{
  "model": "segmentation model",
  "dataset": "Sentinel-2 satellite tiles (TerraMesh)",
  "train_examples": 145000,
  "image_size": 64,
  "grayscale": true,
  "crop_scale_min": 1,
  "horizontal_flip": true,
  "color_jitter": 0.1,
  "num_classes": 10,
  "encoder_arch": "poolformer",
  "encoder_norm": "layernorm",
  "encoder_norm_position": "pre",
  "encoder_activation": "star_relu",
  "encoder_mlp_ratio": 3,
  "encoder_parallel_block": false,
  "encoder_inner_norm": false,
  "encoder_patch_size": [4, 4],
  "encoder_conv_stem": false,
  "encoder_depths": [5, 5],
  "encoder_widths": [64, 128],
  "decoder_norm": "batchnorm",
  "decoder_activation": "gelu",
  "decoder_padding_mode": "replicate",
  "decoder_widths": [64, 128, 256, 256],
  "decoder_blocks_per_level": 2,
  "decoder_block": "sep",
  "decoder_attention": false,
  "decoder_upsampling": "nearest_conv",
  "label_smoothing": 0.1,
  "init": "torch_default",
  "residual_init": "none",
  "optimizer": "adamw",
  "lr": 0.0029,
  "beta1": 0.9,
  "beta2": 0.95,
  "eps": 1e-08,
  "steps": 10900,
  "batch_size": 64,
  "epochs": 4.8,
  "lr_schedule": "poly",
  "final_lr_fraction": 0,
  "warmup_steps": 1090,
  "weight_decay": 0.06
}
Rows from block 5 of the decoder, named by matrix and row number. Rows with one number belong to one channel. Each number is 500 + 40 x the weight over its row's rms, rounded and kept within 0 to 999. All counts start at 0. Numbers have three digits each. After the name is the row's rms in percent of the matrix's.
# convs1: first pointwise conv (decoder.decb.1.1.convs.1.weight, 128x128x1x1), inputs 0-127
# convs3: second pointwise conv (decoder.decb.1.1.convs.3.weight, 128x128x1x1, transposed), outputs 0-127
convs1.24 052:519482510521407506436460498501476477545531492489533467492557467466511506515477539572454479522504560560471493480544503525524532520478485552557509549463446558466452499526453467490449577453555493479433392457448496428487442474483528493486417538499462453480475484501502471484533552486496535473528472500496566542431520512426469558490477544571528514466546565465559551535445496422490550455544
convs3.24 009:481516485503459456466493535552557511562511434417487526467476565536530549489514469471533533494501572440514463547456537445405463488437523546519470547603465471449526468478524529446461469535527509477541464531498500504491579449500537517467465499469573557517482566539517463562512451539455476528476526524488517534481422439440509527463490550502505557472458502497457458486565548471545482486585
convs1.25 104:461529502460472580513474512533514530521513552531519498440501544489511444539463514460548571499528487514490526476512576476438474550460492450504532429436476448566535469388569490470555498508477492527490491503509467547526473562518542511552526430474484467521496499500500588476515543480553493492552482454618470514539484539521441502518475499453534533495510427485507507475432582449537525591557
convs3.25 096:473497433487551524527552548501435502461555478565509475471549463533527445484557528542444476485463482537495439501478418522498491501465533476482520455487519430466435514480441490539543533469509522536489494404548559514520481480527504518518540509430583521467540506563487460502558517542432467379488528456470517545475517518513462538556468516455465522470554449521536430540439436535481481442448
convs1.26 095:505514493528523405502458506542540466479458359515497494556503492539555548487483475522482502493478561508494507568527477557503514395542516597503430567498451546468499524529467507532481504444546468509475501445474486427479500541548446430564412539476516521520491534471553457439471516519484511466410476500436510477481502444513542515519511534521525449500551562507495462511493521513443480447459
convs3.26 091:490467422517521538493542553463435527473565507574509512498532460478539484486587521516453492435482512501515435552477425512503477555481505512491546496471501427438433492438440484530565487479540504522505444437514530495549525511564514528495509512455574561503561471561530441542543550534435505389536507487437491510445538546464493532538479472480466529490523460520542429557447466521522481472476
convs1.27 085:448471541448533527543535514513525532499516443535488453421517476525488415526461470476526574493497477454532563532493527471466497541438466502551533422481470450482505442427541530499543458526464479496488498446496539554519500532486592485568548430517507539525526530442485541460485509505530491475554513437553446525521522458508415488519521531466516478530525476486476506477458623498548531580595
convs3.27 044:500494553496446471474458448500589504542454514455502491542456537475486574503455505482508489498545512449538553495545535465531517509555464520547458558509498544517538499533542522456456455528476480485486505587483415480485521500490515470491457501558426475531432460458513556499425510458551498635502511511540465442496501470490569486433539476521548484522454537493440526502563593483533521566568
convs1.28 100:421515553465479559526516510535476543553489549496524461460494494512513427568481500510552551493474490571457560471490539495455514541460482458478546436438439477568520438432552490514538503510453472489485504487467465516518512529492495463531565437519478505517476497489441580495460539501524502460569512438631501502552536539499454492479492469439515578516519399507492499495449539524518512584549
convs3.28 118:478476426480543530515541564481439505466552488578510476490527444525532445464568535544452485480476489542519428507474437522518495506493544482503512466460522429466432502485442486544527527475504513529496479401547559496526484478549520521514527525435584516471550490560493478512560527550443476374491517458482523546474542516513454531556468480459462512467552450514514435542434437520503486446441
convs1.29 057:481548499556450436455456549522497454519515368487536568526536535479513566532534518541494486483556530491486497556492544501542485463501473476542487552464541508487474530487443532476541508469516459504555489515510465511502497503541463495544388559521516495480440445497586445458503545458468513481470480473420527472478461477421512495472455540553530413454557564462540539501425462468502498430510
convs3.29 018:467505432547506514489559537507409557474558484571494526480539480487539473471528498530470491430497488503529425522441476495492473548473528502478561507483503470457445499443481475501556465488524522505514467406518539511513552491570495548490497508449566540491607483570550411559555547541486499369558494496444460534491520523421463515533497462483510554487499487495523511483480440501549496495445
convs1.30 102:422519568462501536489515504526502529537521558480524436484491492498477428543484487502553555467495504574451558497524535466436510587496520473508532391446460496553540429457551512519503516513451504488507528490492507526503479550511521511492495448506479481491478522515426607538493542489529488490573468453583525526565485551468447464509490473419518553501540435522485484482460584513534493593570
convs3.30 112:529527574528458487477468456505573492518466529424492532503485544471482558526445463458551520512517516450475563501534559488478504510507446517497494549547469560529569484508544499472478464525503488477513512605455436506487529524458479489484484469566400491524446511455507514493431474462549527630519473543513464444515458498478555469429519510544518485533446547489485564461569574477498506562562
convs1.31 091:510488473486510396501490504508465412497471405501486515518502506486491534483458497496482487507484490460471521660467473568484512430567505593479432528508455551456496491548469520527462475471525483501487513491497508448480491516480428483557455558506516529524511536448581474434483452522505506477415557488453503475470511425511521470505483532532482426534492570520526500500478494465421493406464
convs3.31 102:536527583505472467496448451525550481525447502434475519500471536507459521515423456456551525558517500484487576472530576496491521463516477493503472515528474575561566482534560510471452501519468494459513541563465460515457491515437489485487487488559418450499444520432474539456445448457571528609485476541545499478557460467526515457452512531545530465537471541473467577441551547471478514535536
convs1.32 101:458525535429501586500497522514507549514519563503517462461499500536464434542473470483569553466515528527482525464501561466448500540452503498522562438452445448545529474405549495499522502545459487474516514454486492522497512556513560506512563414511529509503526479497465594488495544492567482473551550444596481478535502505501443469484476467452493533523510388512517483518466578500519515582582
convs3.32 116:469494424477538526517543560498437511469551485569508472480537458520533444474562533548447475485469479542500432496470426526505497502485544475490518466480530427466434515496445485536535525471498512539486484404548558505520481469536516526522525513431579523477537506563495470506568516554440459374485527449480520539476525522508452545558470494455464517459547453514526440546438436527488477445440
convs1.33 101:460505530432514550490503497500522546512518528495485449473495484493491424559476517538584550473522495547481542517533573481454503561448496475492569414445456462562510482419532492513569499506455517495505501494484461550517512564518557511532560434532504500480481486488443590495487530513551513472548469444587501518541515511500444505482522459429479577520484403482508487506437558513547497579580
convs3.33 122:471487421486542528515546555490431510469550479573513473483530457523525448480569529546454478474477490547511426503460426517507493505485545488491522461463524430470435507479451494532532531475506512535492489404545566499521479481542517517512521521431590523473548490556491474510568529546440472372493524457472528543477530516513449535559473493459472521467548450514525431546438438530494481451445
convs1.34 101:530468517553519547510547532522467473398529515512470513571504522510460487477508461516473421452451535449524540543465474474550472462572516604498456489501492534489511509537443477510434488385579504478501523519447486520450526475486468545479448600492504465490534536467553472540519468515457478525484527547403532510469483573468476491526522503568436463500491540478489520498502482459386456497474
convs3.34 062:505606571496482507490482467552514470474482537425470506464508529486488540512444476504537506526460479447437561465517547539434521485454439470449508539584490536529553500523535463515495492484489498512491516533503433559467534500421468524510530420536488491514488601477496505481416454492522492558488490512504454454538431512478543497426496580528509472488475529460509556446579575491439453553561
convs1.35 099:484515515433482563510507505487499540509536570514502465422504506511459378552494504510567556456500515575460526498536562470464508525438483467494515434455507476554541479472545519498551504534425537505499547432500478506484486551511578475500542429484502491509522488482459590538521503488556506456573474428562540504548503502511450495504520453447507527501494419519516495475428558518539497609553
convs3.35 124:459489418474537513514540550509439508477542478564509466492528468528532451485560548560441464486481473546509432490477434514512499499486545486494511466475545432471429529499450496527522530475494517540474493407558555494516481459533513510538524516426587509480537496557497482511566528543445459372476546445488523547473533501511455543563491494442475516453544457512515432544439438532496488448441
convs1.36 110:494528501520474377524476533492507427424548425506476484573491480507545539462499502490506522454448466486490523536504486555488508446532514644503424539485509505526518525515469469456457487448546484510476461427491514413478514553489416422527443522498532510467490502580590491429496536520464502440486474496461536534485505401522534532529524513526508499430489520465497503539475505523484535462484
convs3.36 051:494446423538514522478529518447434531494544507549541522512534484474515509496578528495487514413499526488523460574465461473500448579494507545513542520456491453417449495421473499511565480498556508499521444455488514480569545513580495504476507509476542580517574441527553431553535574514442515398554499500424483492439529528453502525526494460486494531522523474554530472535456476518557485480486
convs1.37 100:459520502459473549472514494500496526532518536505498488443485491522530429543509467529566565462497531552463518486507575467452477530463511469476558448465489465517505465450570468542531490545473481514493538469528474540507489530498570495496605420514493520512515484484479571509505502492552496435553492444607511521547467542474448505500494458420489583485481403500478488503440591530548511594579
convs3.37 119:466490420478538533509542558498442518471553485565506466491534462521536454476563545554442461472472476536507433498484432519502493513487536485487517465472533427464436521493446482539534528467506508538481485400558550508523492466543514518527529512428577527479538499568499473519560530554436457374489538445475517535472530522509463552552476492447469511454545460518519437546445440525495478455449
convs1.38 105:456516531464493555474509522496486528519518540514491473439512496501490415553491541495572543488523508543495544466540558432478514517453476478497548444444451477528530444412573519508541496522467498508483524439496480528508484535525574521545563445488482481492495493516443601524529516521561467463574496431625499513544499519475459487491471465429485555484505425522497488526467567524525499606561
convs3.38 120:468493421485545536516546566498444501469557489567507474485533449525534449472568529549452479474466481536507423503473429527503496506479535483492520467477529423465432513484434488538532523469503515537493478410545557509523482474536518526518531510432578521472536498564495468510561520551436468381486532453479524539477531522505455543558474497452461520463550448517526436551442435527493475453450
convs1.39 099:502509493556507428523534532465501423456457380487493532554494521489533568498479469514491517495476490440535524572479466603512460421499461618481431577476557520487451497510507499483471495464546501490484500470496532424556521456506412429510423513497468507491495548484559423457519497490529490445442489514467482515464486488547533531494541511515522452518514584465518474491474520493459503424495
convs3.39 070:483469440519523551485551549457426532472559518569507515492540462477545486469582524509479505429480503501519430543477446512505486566497497502503523501471501431434450504437449462534553479488536495523504429441503518492546550509579517533496518512468560577505565465568537450558533562544425495401543493497439475509452538554454505548535477455465466527489527467519532451544461464517533460487473
convs1.40 083:515407455494488491478475505494519508517511484495500534536503494519516471503533501467547532582450524532554376554502503489585502465535516504505467495563466529471444511508407460519483530496486474497532472437507492400557515503471495481502441573511506511502495639531478494481471426481484518391498471460486516487448488463487525462481533615503495458521509467480525489496555472528396487487455
convs3.40 028:526547537560548472554536484525404477441512464483476540433563522518486470569464480517488499499451491491443513504483478487440472515407495498387603458572515505486502490476493532490555517452531540506484558419488504502490450500457439509520552424523549492460556548473469450445487483507482506414512497497437487500507419495562499485483487582509490551478508488475595491493530500527450507471502
convs1.41 099:455520537435506575474479476534491536528497577516546462468519512499489432547504512470557571478511477549495531482488557478465494543467486460510537412449453451546529455406574484521523526511478518488493492465508500511489521534504533478527552423492496510517493466515475602518485518510528474497565497434631503489539512548503445484508488474434508572484516413526486479515431569515553480585546
convs3.41 120:471487430479544529519543562491440505466555488566509468482531450519529451475565531553449479479473483541504422503477426529503502502480542476489517460470530422469430509489442490538536531466506510538491484406551561506516483473536519525521531515433584524476541499563496473507563517556440471378488522452477523540479528525508459542559474494460464515462545452515523437542438437529490477447444
convs1.42 092:518484486534498418529506493513482433503477397520516498538483482493483574483469490508487495513528490496472504656458471563488484415542504564516441527483502507454506507506435501483470512483553499504517504485511557451501495511506385493527428543499534531474497550441568476432506471475508506487426530505415487481483480422550533484501468551528511429501491574477500491496518526485446503385471
convs3.42 114:483479422494529538502548560465447518470563501575517481496538447493543475474579532537455487444472504518515423533463428515510486541478525500500535491471517427446430503461435478542548504478522503531502457432536536496545515492564525521506520519443577554491553476565515452540549543552430483387516521471460497521459539532476476544540474469461463525471538460522527430563446454522518479471463
convs1.43 093:474479457502488420487510526515470441492477369504503483536452471499509555456486524492486493496528487468480530647474461544525490405555496516528458565529459529458498496514431494521460508480527523519505460439508502429487504520491417466535423533486496508466511534454569458434475473525509491457398536508420476500479481429500528518504485529540496438523497547516519508502500485510411489421478
convs3.43 105:520517576494480460501448453533562478529432502427482514507465548507461526521425469465549516559523502487489563469541579488496526450524481496510459512528473570561563495539554519465447502522464495463504543571468466512450483516445487478498479493554414440502438512430481555464449453460571521614484476534550501491551470467529516460459521519543535472532470532471468575442549543478482526529527
convs1.44 102:491504539415507562517521467507528542509511575543517440448514521515476412551507490485575551466471511557470517470550542460486486526486552478488506430486462447564519481436530478488508517521460526493500555464512488511502513538486545520521533439503532518491514484474475598544500533525554492472564516433600485490532485535519436460482514480427477524483489428461466513537421588473556479596572
convs3.44 108:456487427469541516520543549503432513477540476565508468492529464525527445481554540553444467487473469546510431488476428517507496501489548480493508457475538432471429526502456496532525532470500516541480487401556566506517475462532515515526522517423587515476541498555494484512566521543450463373484532447488527546479522511509449537563483497450474514456552454517523428534439435532491488447443
convs1.45 101:427519513453513571496480497505479539544495521491492447437505507498509412554486479499559554455498516561481530488507531471461472502455517498482569428450458476529506474442544466498537493529445517485502513486507497547491495555499572509522545441505514490531488486518480580482510524523546505446568482469628513521554500551506450487517501481408496566473484393519521522498427582525553483596558
convs3.45 120:535510576517456465486456443506560492537444508433497526516467550477461545531428465453556524524528524469499568498516574475499508494517461517512483537522464577538569480517562514460462478538490484463516517597455441495476506526461491477478474490567421473524463503434506531488441475449563538619505472550523479465526468481494541454443527505547537482540452548483479564456558565471509523544551
convs1.46 102:436516507474496581532508489500514536536504549500484455469499510507524416543484514476570554452469498591463540473518578466453498538455522489498551459482469466550545449432559499506533492546477504492485536474498443501489539528473518507514558437512504490476509494449449582524482513519524498451554492447607512497524511543495456510459465443431469566530515412528497474498451568532550521616556
convs3.46 109:539517578525461474486463447499566482530454507436491539506472545481467548523440460442558537516524530466489572507525572479489504495516459516508492532530464576523570472510555517467478474530502488458520522601446444500489514531459488484474473481573421487524466507440500520489439482459557538627521463550515480460523465486495545456441512506559526487547453546489484569459565561469499522553550
convs1.47 102:466515506440483553505501494505474572515507544480508460465508474486482428569471534483575557469528522570468527487566568464475475557462490478488574426439463474538536455459561483486531484540457516487506532424480486521491482555503558523487572405522529492501498486491446588547501489484547464450561510458563503496559512497470445506488525453422505542483505406476481508515450570527518488568547
convs3.47 116:467476421475546509516539553502440509473536477575517468491529462525525448480557546557442465489478479548514438494477429507512486503488543490500516453468541433463435517493449504526529535471502513534484489398551558490527481470539515507527521527430581516469539488552493474508566532539450460377485538448480527544475538504516454534562488487449478521467548449525517431544430432530501495443442
convs1.48 106:458521564441521525531505512513519528561518519497509479492516478499514399577477514495546581454507487539465520450490556458460502548463466440477541428458467500535545440442545524482537508533431490508497535449481489539501489555498532488534556441505466505484503495547449590480495531496531528467543505421611483523546493516506427514504536491429480564476476416507469514510434547510506520596562
convs3.48 112:515534579515470465489464440521563482522451509418497526504482554478472557535429475468539510528520509458477571479537564477477502489511460513497486534549485570531573499525557517456470478526492497474495529588467436498473517508442471474498484467565411477524454516432501521482435468445550512629506484535521474452526455470494543474434533523538536489524455539488483564459571568492488520544557
convs1.49 101:553423492479511513497493548423427585498450442506476477509494531505552496549517506515487441438489497509484595430520468469521512631501500441507534541543502403475561548535561520487577530526476475495512538553519485487506530480501492532465561537489457436509475528539431460536477490518513496585584504534493569477517498543459522554473508454536477546508509498473523498488505505411561496487506
convs3.49 051:498567564472501505508492497572523453480477525467418472485478501522500514479451479514534480555470457477470530428552524537482566443505476445479452502551503523588525525570514483505458522473439496522485539546520469559417481471426505518526524464496449454482416580500454545446464404518516468572471520494561486504573456495542517508462503540509503445475503522401461535473546524479436467539524
convs1.50 103:441533548457495538490498494505501563512506525462484460433517519524502421565497525515578583488497512553488527506547580448451510529469480467515569412447458446537497440423538502495568503524435477519468529460495500524496510534528575508510551430494519497501511478513486556517497516509545495483564521459596512510574488542479414478512527461453506540484487413518495505498465546485538486575594
convs3.50 116:531509579511463481486457446510568495533452524434481519519462539476472555523429463450554528520524520460497572496525574485492513499525458520514474538526474571539562493517554503471466469529491482474509516600458440504470516519463490488483470484567408482530459503442505529495432471460563526627513472543526473456526472484489548470438523505542528479534454544474474566457567568468500512556556
convs1.51 105:441514552441493550519498501538485521542491545502482431476496520522493407560489495525552554476508493570459554495534531451426481584507509446492524433452460465552577443427532535492518500519443495508485520461486476539486471531522495464530512436491482510505489511515413581515493544528530538499566491436603506493575522509486436447488507504448502522523514441520478519521444559496521494583583
convs3.51 104:521535575510458476479468453519568491525456518424486521509482547475481555532437475463542508519514512447476563487551564482483503498512452515502490548550478562534567499519549506473476464520499490483494513597472433501480522516454485486500483468563390481522443522453512523495426469459552511637508492531522461445522463487481554479428525515533521485520451542487483566469575575484491506562560
convs1.52 107:450532534467486558472495484504498542545507542487472451464527491506530428563495479479556549467502514574455519476550545435429482501482467498496575456471461464549545458436561512487538516547471486510502515436506506516494521539494561502533594412530493501529499497526466575479518499537523496454566501457584525515541492491467465531488486459439504560509510408489515505526444583514555511617560
convs3.52 120:462490425484538531506546557494432518475556497567506471493530451517539456476569545546443467475469473534502424503473433518508493507485536484490517473472539429470430524489440485534530524467508512538479472405552552510516491468544512521521521516432576530476541494568498471515565530547439464376487536450475515532467534527501467547555479491446464514456547455512522436545444441527501476458445
convs1.53 103:457532502470523561505484498496531520526536531511527485431481474497522417547471497519562555463512514528463532492506559448429491527454496471480589460456466461520496449415569515493567495545471496513487514456525505541487468563512576536519564433481468494500489458544488605478502501493523503478559494451598475505562494504485466503495524460454496563493498402504484480486453571488543494601582
convs3.53 115:534506572514457473485447447503558490536447507431489520519457539485464539516432460445555524534534519466506573498519578483502513486525468513520479529519469572540564487517564515460461473535491486461517522593445448490472509525462496477473473491572420464523460495431494532489443471446571542623504468545530490464534480476498531452447525501553537476536457550485470568459552551470507525544548
convs1.54 100:453514527420503551503484516481492565510472530506525483455524500480482433555531496510553547473501503547463544489534559484436478553497502480513528429487454475537558469421565512504565507504422531488486534483533495511544542516480525488543542449502503498520495479495415601522512540489544527461547492432595470517580496547488442478546494497419484557529484428537506504470437549529518494575594
convs3.54 095:480478416484542515518539553494436509465546480574517473492524451527526445475560536533453488479476485544514433507460435515513487497493552487499513453458525434465433507486445493529524530478510512521500487409542563499524483481546516509506532527438585513472551485552490477509574524537443477359485523468479537548477542515513445529569480490459467522473547451524521441539425427522503493441436
convs1.55 103:476537510441487548487486519467509554570504562511478470466518475493509415540483508465580563442498502567453538490556568445490495518468541462521541423455484472552534474459540485505559516521461495480509561463479488536511480523506554512507579407520528504482472467480482588481490493493571498469560474461571509509522490506489460539477482467437499577495493409503525522503443537514553516601589
convs3.55 117:451487424475532521511542556505436515475545486567508469490533463513538452475560553554439458481478473532507430500474426514505499510490543488494511473477548432467431527495452487530528526474505513541475483392561559496523490466539516511538523519431577520483544492563504479519563530541439457372484545444481517534471530514500464548554489494439479515462542458516518436540442439524496482458447
convs1.56 100:481536529410486557494497501497504555532530575519491444450487514485485412558496483524563553451497497565481540478523542486470516538458497468473565439463473483556557457440557497520527490505451494482514512463511471532489523568502547475533568424540489478504511475476437594526518521492538491463545503451585510507539496522465464502501520497409484567507517413491522500493453578517515469599575
convs3.56 129:531516582521464482481459444509560489525454516428488533511473546474469558519438463443548525512525518458489565499536569478487506499511451516500489540535463570529567484507554507472478468527498487465509510596449436504477518526461482491482475482570405482522456507442504524488435479453553537626520473549515475451522465492485544463434521508547525486540450544483483567455566564477507513553560
convs1.57 102:452516544448507555508493522501482557558503523503504441435481458521498394552506525495567570446509507528479526487533552455455534517442494479484566432436506478544546472439554507528566465515469519530500527450520482534538490536531565489497561430481494490521519496476444550517524487517544480454547518433588482509547496522478421509486515484445512588524499421489499487498439545541526528596558
convs3.57 111:462484417485542521510539552494435509478546482570514469485531458523527452481568537551445473475472480536510433495470434519508494504485539490499517462472530430463435522493447497534533525472504512530481482395549557495520486472545511515525522517434584523473541490564498472514566533546441465371484536449482524547477531518504460543564479490450474516461551452514519434541438433526499488449444
convs1.58 100:439522556460499566529497493501480554517521535521485461447479527515496442575516526529568553488515498560464534469529556478490511571476512460508535431461447478569542444441551510478557529508443500524503518460480477532513503553505554498533557423516525493515507493480444565551491509529529488506541517448596516502545490504494424462498502503417493560494530406542479513527431581494518465579580
convs3.58 109:481478422482538511521543550490432512478545476576510477486527461529518444482564529541445482489476487543515431506466436515512486501486548488491518459462533430471432507487450499526529536480506512523495493397545559489525475477539510508516529528436599518471550490551491473504571527541448475360492528454480531549475534509513445529570475493458477524472549457516518427534436427521503498449444
convs1.59 102:462541527448477554505494506508523535532494548487498443446513480499529398540480510498571548463497506544459522478503544449467492500443506494519574470468486461541517457431548510498527495546435486482538554441535502519502489573514566505526561431499475530487493482526465582472504494495552510453557476465589533489560468508497451519487496472424499556514499428488496487495456594535563480612585
convs3.59 123:467492421486537534503545556498433514473556489570507470485534456518537456472564545552446465470473473534502431502474425519503494515486535488488519471471531424466434521482438481540531519469506505543481477404555560506520489472543508520528520509430576527480538501567500469514560526551439463379491532452472512537470526520502463544551477488451465516456543460517520430542439436528497478452447
convs1.60 090:495458505514529388512508538539504422490473413508498464533535497497477533463470524517457477498473529477512549618476461581479477404550505608503434550494490510464491519517445511522459502437536510491524494453496508409494494533497421478569449565532476529479485543483592463450530449492482493485428516517466503522487474457481483519527496517529470447497484548501503544505498502465402497429478
convs3.60 087:522534585502480475503448447534548476516439498431478516501465538509462523513419467466559527561512501485483569462524575493481532458512467493502473513541474570562573484541563507474454499516466488471506546564470463516457492513426490491486485475556425446502446532440483549459449451457566515607492482537553498483557457469522524462457509531543529468524462541464470579440559547478471506530530
convs1.61 111:470521535495493544498514519523487526556512478482525525462482493508542434548470516516495548517531508532469538489519536409433519509440490460513601438466461447538484438368577517532575514544474512499525470461480495553495513555504547522540581452484508541496498461518475562447502518487538525474532527456597502527524555469507426477482475488436544571508500424516509477483445527526513534580545
convs3.61 100:497514580489457450487446427543564488542432506430488502521462564491479531539420492493537496537539492478502583467523575471499516475527487520509467528537508573542553515538571520445450489537475494486481537583476456493465500496438482460507468493546427463525446514427492545478449467443568501612484499518544492468534463462499529480459549520517553476510455550472464550458552555489494528536543
convs1.62 098:430524524463503568475499513495490546534507554442514444462496514509476441563483511515571557439484518537427535478548563499450506527485474491497553411450524461551520474473550499495525488494426497481488534457510501515495537508473532480481552421513504490488497469484416610547491505517546492467574519425580502516548509543490476489485524500444515546527498394492526467510468555531545505601566
convs3.62 118:547524581534458490483465449492559487524467518426486541503476536474471550522443453443561541513515527457482564504520565488485502509501448513499493539534459567525576475499546502475485468527504491462523513600446440501491517539462478496469478470576419492523462513449505511488435479465550544624522461560504471457521460495493547461434510509558520495547453547488487567458561569476504512549555
convs1.63 096:496478488563501486494550503522489422420500504495479533555518513474497517489483482506490449443443474453555550584483489529534514453587497628491437493528519498470529509530484498485458492449571515475505507498461541516458490448485431546511444580491501502495507515457592444492477410519495487514458495521411528509480507521477470513514513514531420429501485570513474543499511512481364473445499
convs3.63 078:485420409491523514505529551451472523508543482586525489517508460500526459479573532526455496457508514534556429533468440487544480517514556520534502472422525441452422509463442505510515512507509498509511467453516554468539492487575537501487486562453553534494536431544517478541572548523449498404507517469481522535451573505491469516571495444460481528493534471529499430559423444506552517459452
convs1.64 107:525462529485502533499475485487557601548470505525496483462493489474545557599484502541480445486526497473501577448494515465522491584550493407456506539514516413510504515532552502490529484619500495522521598510519489429534508466512509523507525541512469455554470504481412468583453495507564500444537511552445490514502491548506556546480484461519537493519445499488549507465518448508592483451444
convs3.64 047:484559547486503549497493489555509472466488557470381460476479476506542520451466496522551465539463477473482500428522533567473583461489467454482468528527503502576506521548502426536466493458450467544480491521525487589409514466447518549519526462480469483492454577531484547474485411525501458553463514481553475482547476531501517540468488530496479419455492503387478540479524518491435425532514
convs1.65 094:475461468485516413485510507529476421494474416498482501517517478485478568489437497472462461485480493509471524638468451561492500421568527564513426525482488534473482477531457535520477545498529494480471473488480525445462492518498429452555445538528517508479503534434598454433498471508477525473424531493436490470457516420511491500499480545508484421518460543484527522535504487491417507402482
convs3.65 105:530528580493473471498451445534560472522440499426475510502462539507459528523415469461545517560519499481487574468528576493487528455518473492502464511529482569558566485540562516467444505520471491468502546564464462511450483516436487482496482485559422447497445527436473545453448453458571518602479479537548506482553465469522514454458523529541534468530463542472464568442551545479484520535536
convs1.66 107:529520490534481542479545515467479494374494554479525541555473496496489496442529482499470409482417485491458497482462487500492499479503495606471469533485483555480466474553433476495459480354568484499498467523511523494493467477506513528512469514486478498505498472472519341512504505513415480534490499549410516478477516535480488529480499507538414467421475553458489518473487524428525491517525
convs3.66 041:516610531521472557496526503514490482446545525460489504452549483466505559495484483496534498491435504435408504493494516542408506518414430475414531548579487506481527488485517461545551475465512498525515477504498454540496539522469453554500535392510523540519486591509515452511452485523492498517526506511454423442498418536471546528433459559515459495499476504507559539482549560495462439535543
convs1.67 098:540427478468510513487502515475483588508423464482488496476538515505521485583484520468473471455531462516521606417534475467508497600540488385493534526511520399460541523539603480512563534585480490522516541543498501482491532509514505528482570512470518465545484514496387474558499527510524504564564476544484530505502497562505494497473480424500501531518461523456524500511509466451567482479508
convs3.67 051:505452437531516472501509512437456545511509457528603526516530502489475473527541517478460516449525522528510476562463456440524413534495534545512558471469498491414485487430492554491547499519567514458529484445481524432573493528553492455466495521502556542505565439502534447536541589482472522406533476506438536526437528480500479477531502462489494572531499484601535460516462469522563543450483
convs1.68 101:513500493523498403488508506465516395491459375497490536564491508502552564480476482488473501516493500454535515574479493603505468452548477608498478577462522478499451491507474512457446521509548512523502513445523509380539514498498434433552444514448470498459518498522590431437485494543493531468447479494460480515495484465540522515494540519523493428495500558471473455513478506501470508443484
convs3.68 075:488459421521519543488545542462432531484552514565514497498529467477543497482587537514462491422489511494524439543475438495506472564490507519514530512462509430428434506450449466526548475482538503520500432438512522485540539492575520533496508524461567572515569467568538461556545560538431489392532514482447486495446546546451504546527476458469474527492520460521518441548448471513531475481473
convs1.69 112:441499537489510541531513533552476534539496510502523540460468444509561397558494540504501538500521486538443522491521515419451505515446495453515576451459439468522469452384595488526534504533487521508556492456462470561503492563504524506524590454476495518509481486497494578431515531475549534462543503483622487497521514481515457479509513495432510571509506417529476506506458540493525519558545
convs3.69 098:503514579492464451487444428529557492535433498437495503524459560485471534541420480483545505549540500474501577468529578466500504476526488523512471519531496580543558515541565523444451482539477494479486542588478457487470500497450479454504468499554430455515446507421495547479454464444569511608483494513540494470533465456501522463461549515526552481514455553481463549453551546486497537546545
convs1.70 105:432527552428489542488489538508512515548523545490495449465506460501516429549496515479546555474513451570462516483533520445451505523499528432487557449458469476532521447397566511492532512526461520493506534478497497546528486539530533485508545443511478503483483491533438591476494536519534484480566499453615506547559516511490431507520504456426518576505525397465501503476432545500534496569574
convs3.70 107:514524584509462461494460441526568483527443506425491520508478556481463549532429466462545515530528514458486580483528570477487505484516460516503490531543477574539569496520563519451472478529490501469500527590460446493479510512443477474499485473563415477524454521434501522483435469450555521625504482530522473464530456475496542465442537518539533486527461540489484569461570563488489525547553
convs1.71 102:457520553446507564487489517496483565515529570507494442469526512485448387548486484482573568455506490559477534463526540470474517558487528471490549420449449491544572467428536477484517492514441499511518521490507497537490487552477530500507507436529513502496509492467462597516494518520561532498553515456610496482550483509484417466497501483419481549489519424509485514504461567501538511566597
convs3.71 119:468481421482545518515537550494438504477539476575508470494530455528530443479566535550449477488480486546511430498463429516512497502487547484499512462463532434471435517488451493533529530475505512529491483397544567494519478472543517510519525523435598519478551487552490480507568522542450471370487526458479532551479533508515453532565482492448474517473544457516516429543429428525497492441444
convs1.72 105:495442506449484557493476468397524521508486581517510498481466499476522427494491487506573529410481529544422523482523539497447507527490481499487523433557532436512501513460569489493524516535486478513518637498484497530493480520502530524446565477481499515513510498515502593472475512489547489452552490464588477481513498546508470561483498498462474544494495380486526483495468543520555517641521
convs3.72 087:569480546548462477491470464449553498529472489456514569512474529477452541533474440420551555502528559471500547543497555474502483517498466525497511523500438568509566448466544529472486475535524493440549520576415464474512498566493488475437468501581451499515471483444510499489454506466550574601546432569488497473500482480509523433459504493572516510574463536513496554466531549461525540542533
convs1.73 093:494461485526513419512529499522469384467491421472509492533471473503457524458508484529440483502500496514487531661456471538479527441537507611490456557519493542465514509547470512522441491442556492472479521475508516441475502496504423462543440583518494512508484505446595454440509444498485518500434509520456494518462514475472518453502502525533460452483523549509506534512480534459411494443473
convs3.73 092:467461411493530523502548553473452518485552490575524485501530466492546470477578541539446477446493497528527431527472429497512477537491537507503531477465534430435424515467438493522539497487521508538491456438541546475550511483567515505512506526442567547496547465562524456539562559531434473399511523464464506528450540526486475547555488462450474533464536458531523429555443444524522494460463
convs1.74 101:465518526426537553486507527506510553532477554529496457461475506529514427555493520510581552465512519547469526481528537463466524530456510447505552432457459445563519463412556525514546485544453496520456524445508474541518477545483552471502578412515486515490494463511475560520513496522570500455539502427580524485544468511487419489483492476450511559513502411493502501494467568503531494585596
convs3.74 100:463489423488543527515540552493430516469547488574506479483536463525524444481563534541445472475480475545509424498468433517499498506480543488494520468464532429466437515482453495529534523474510509526483487396544565496515485469541517523529528519436585522481549490563497477512566530539440466366488530452477521546470532521509461539563480487456470515470548456515527433541437433527500485448445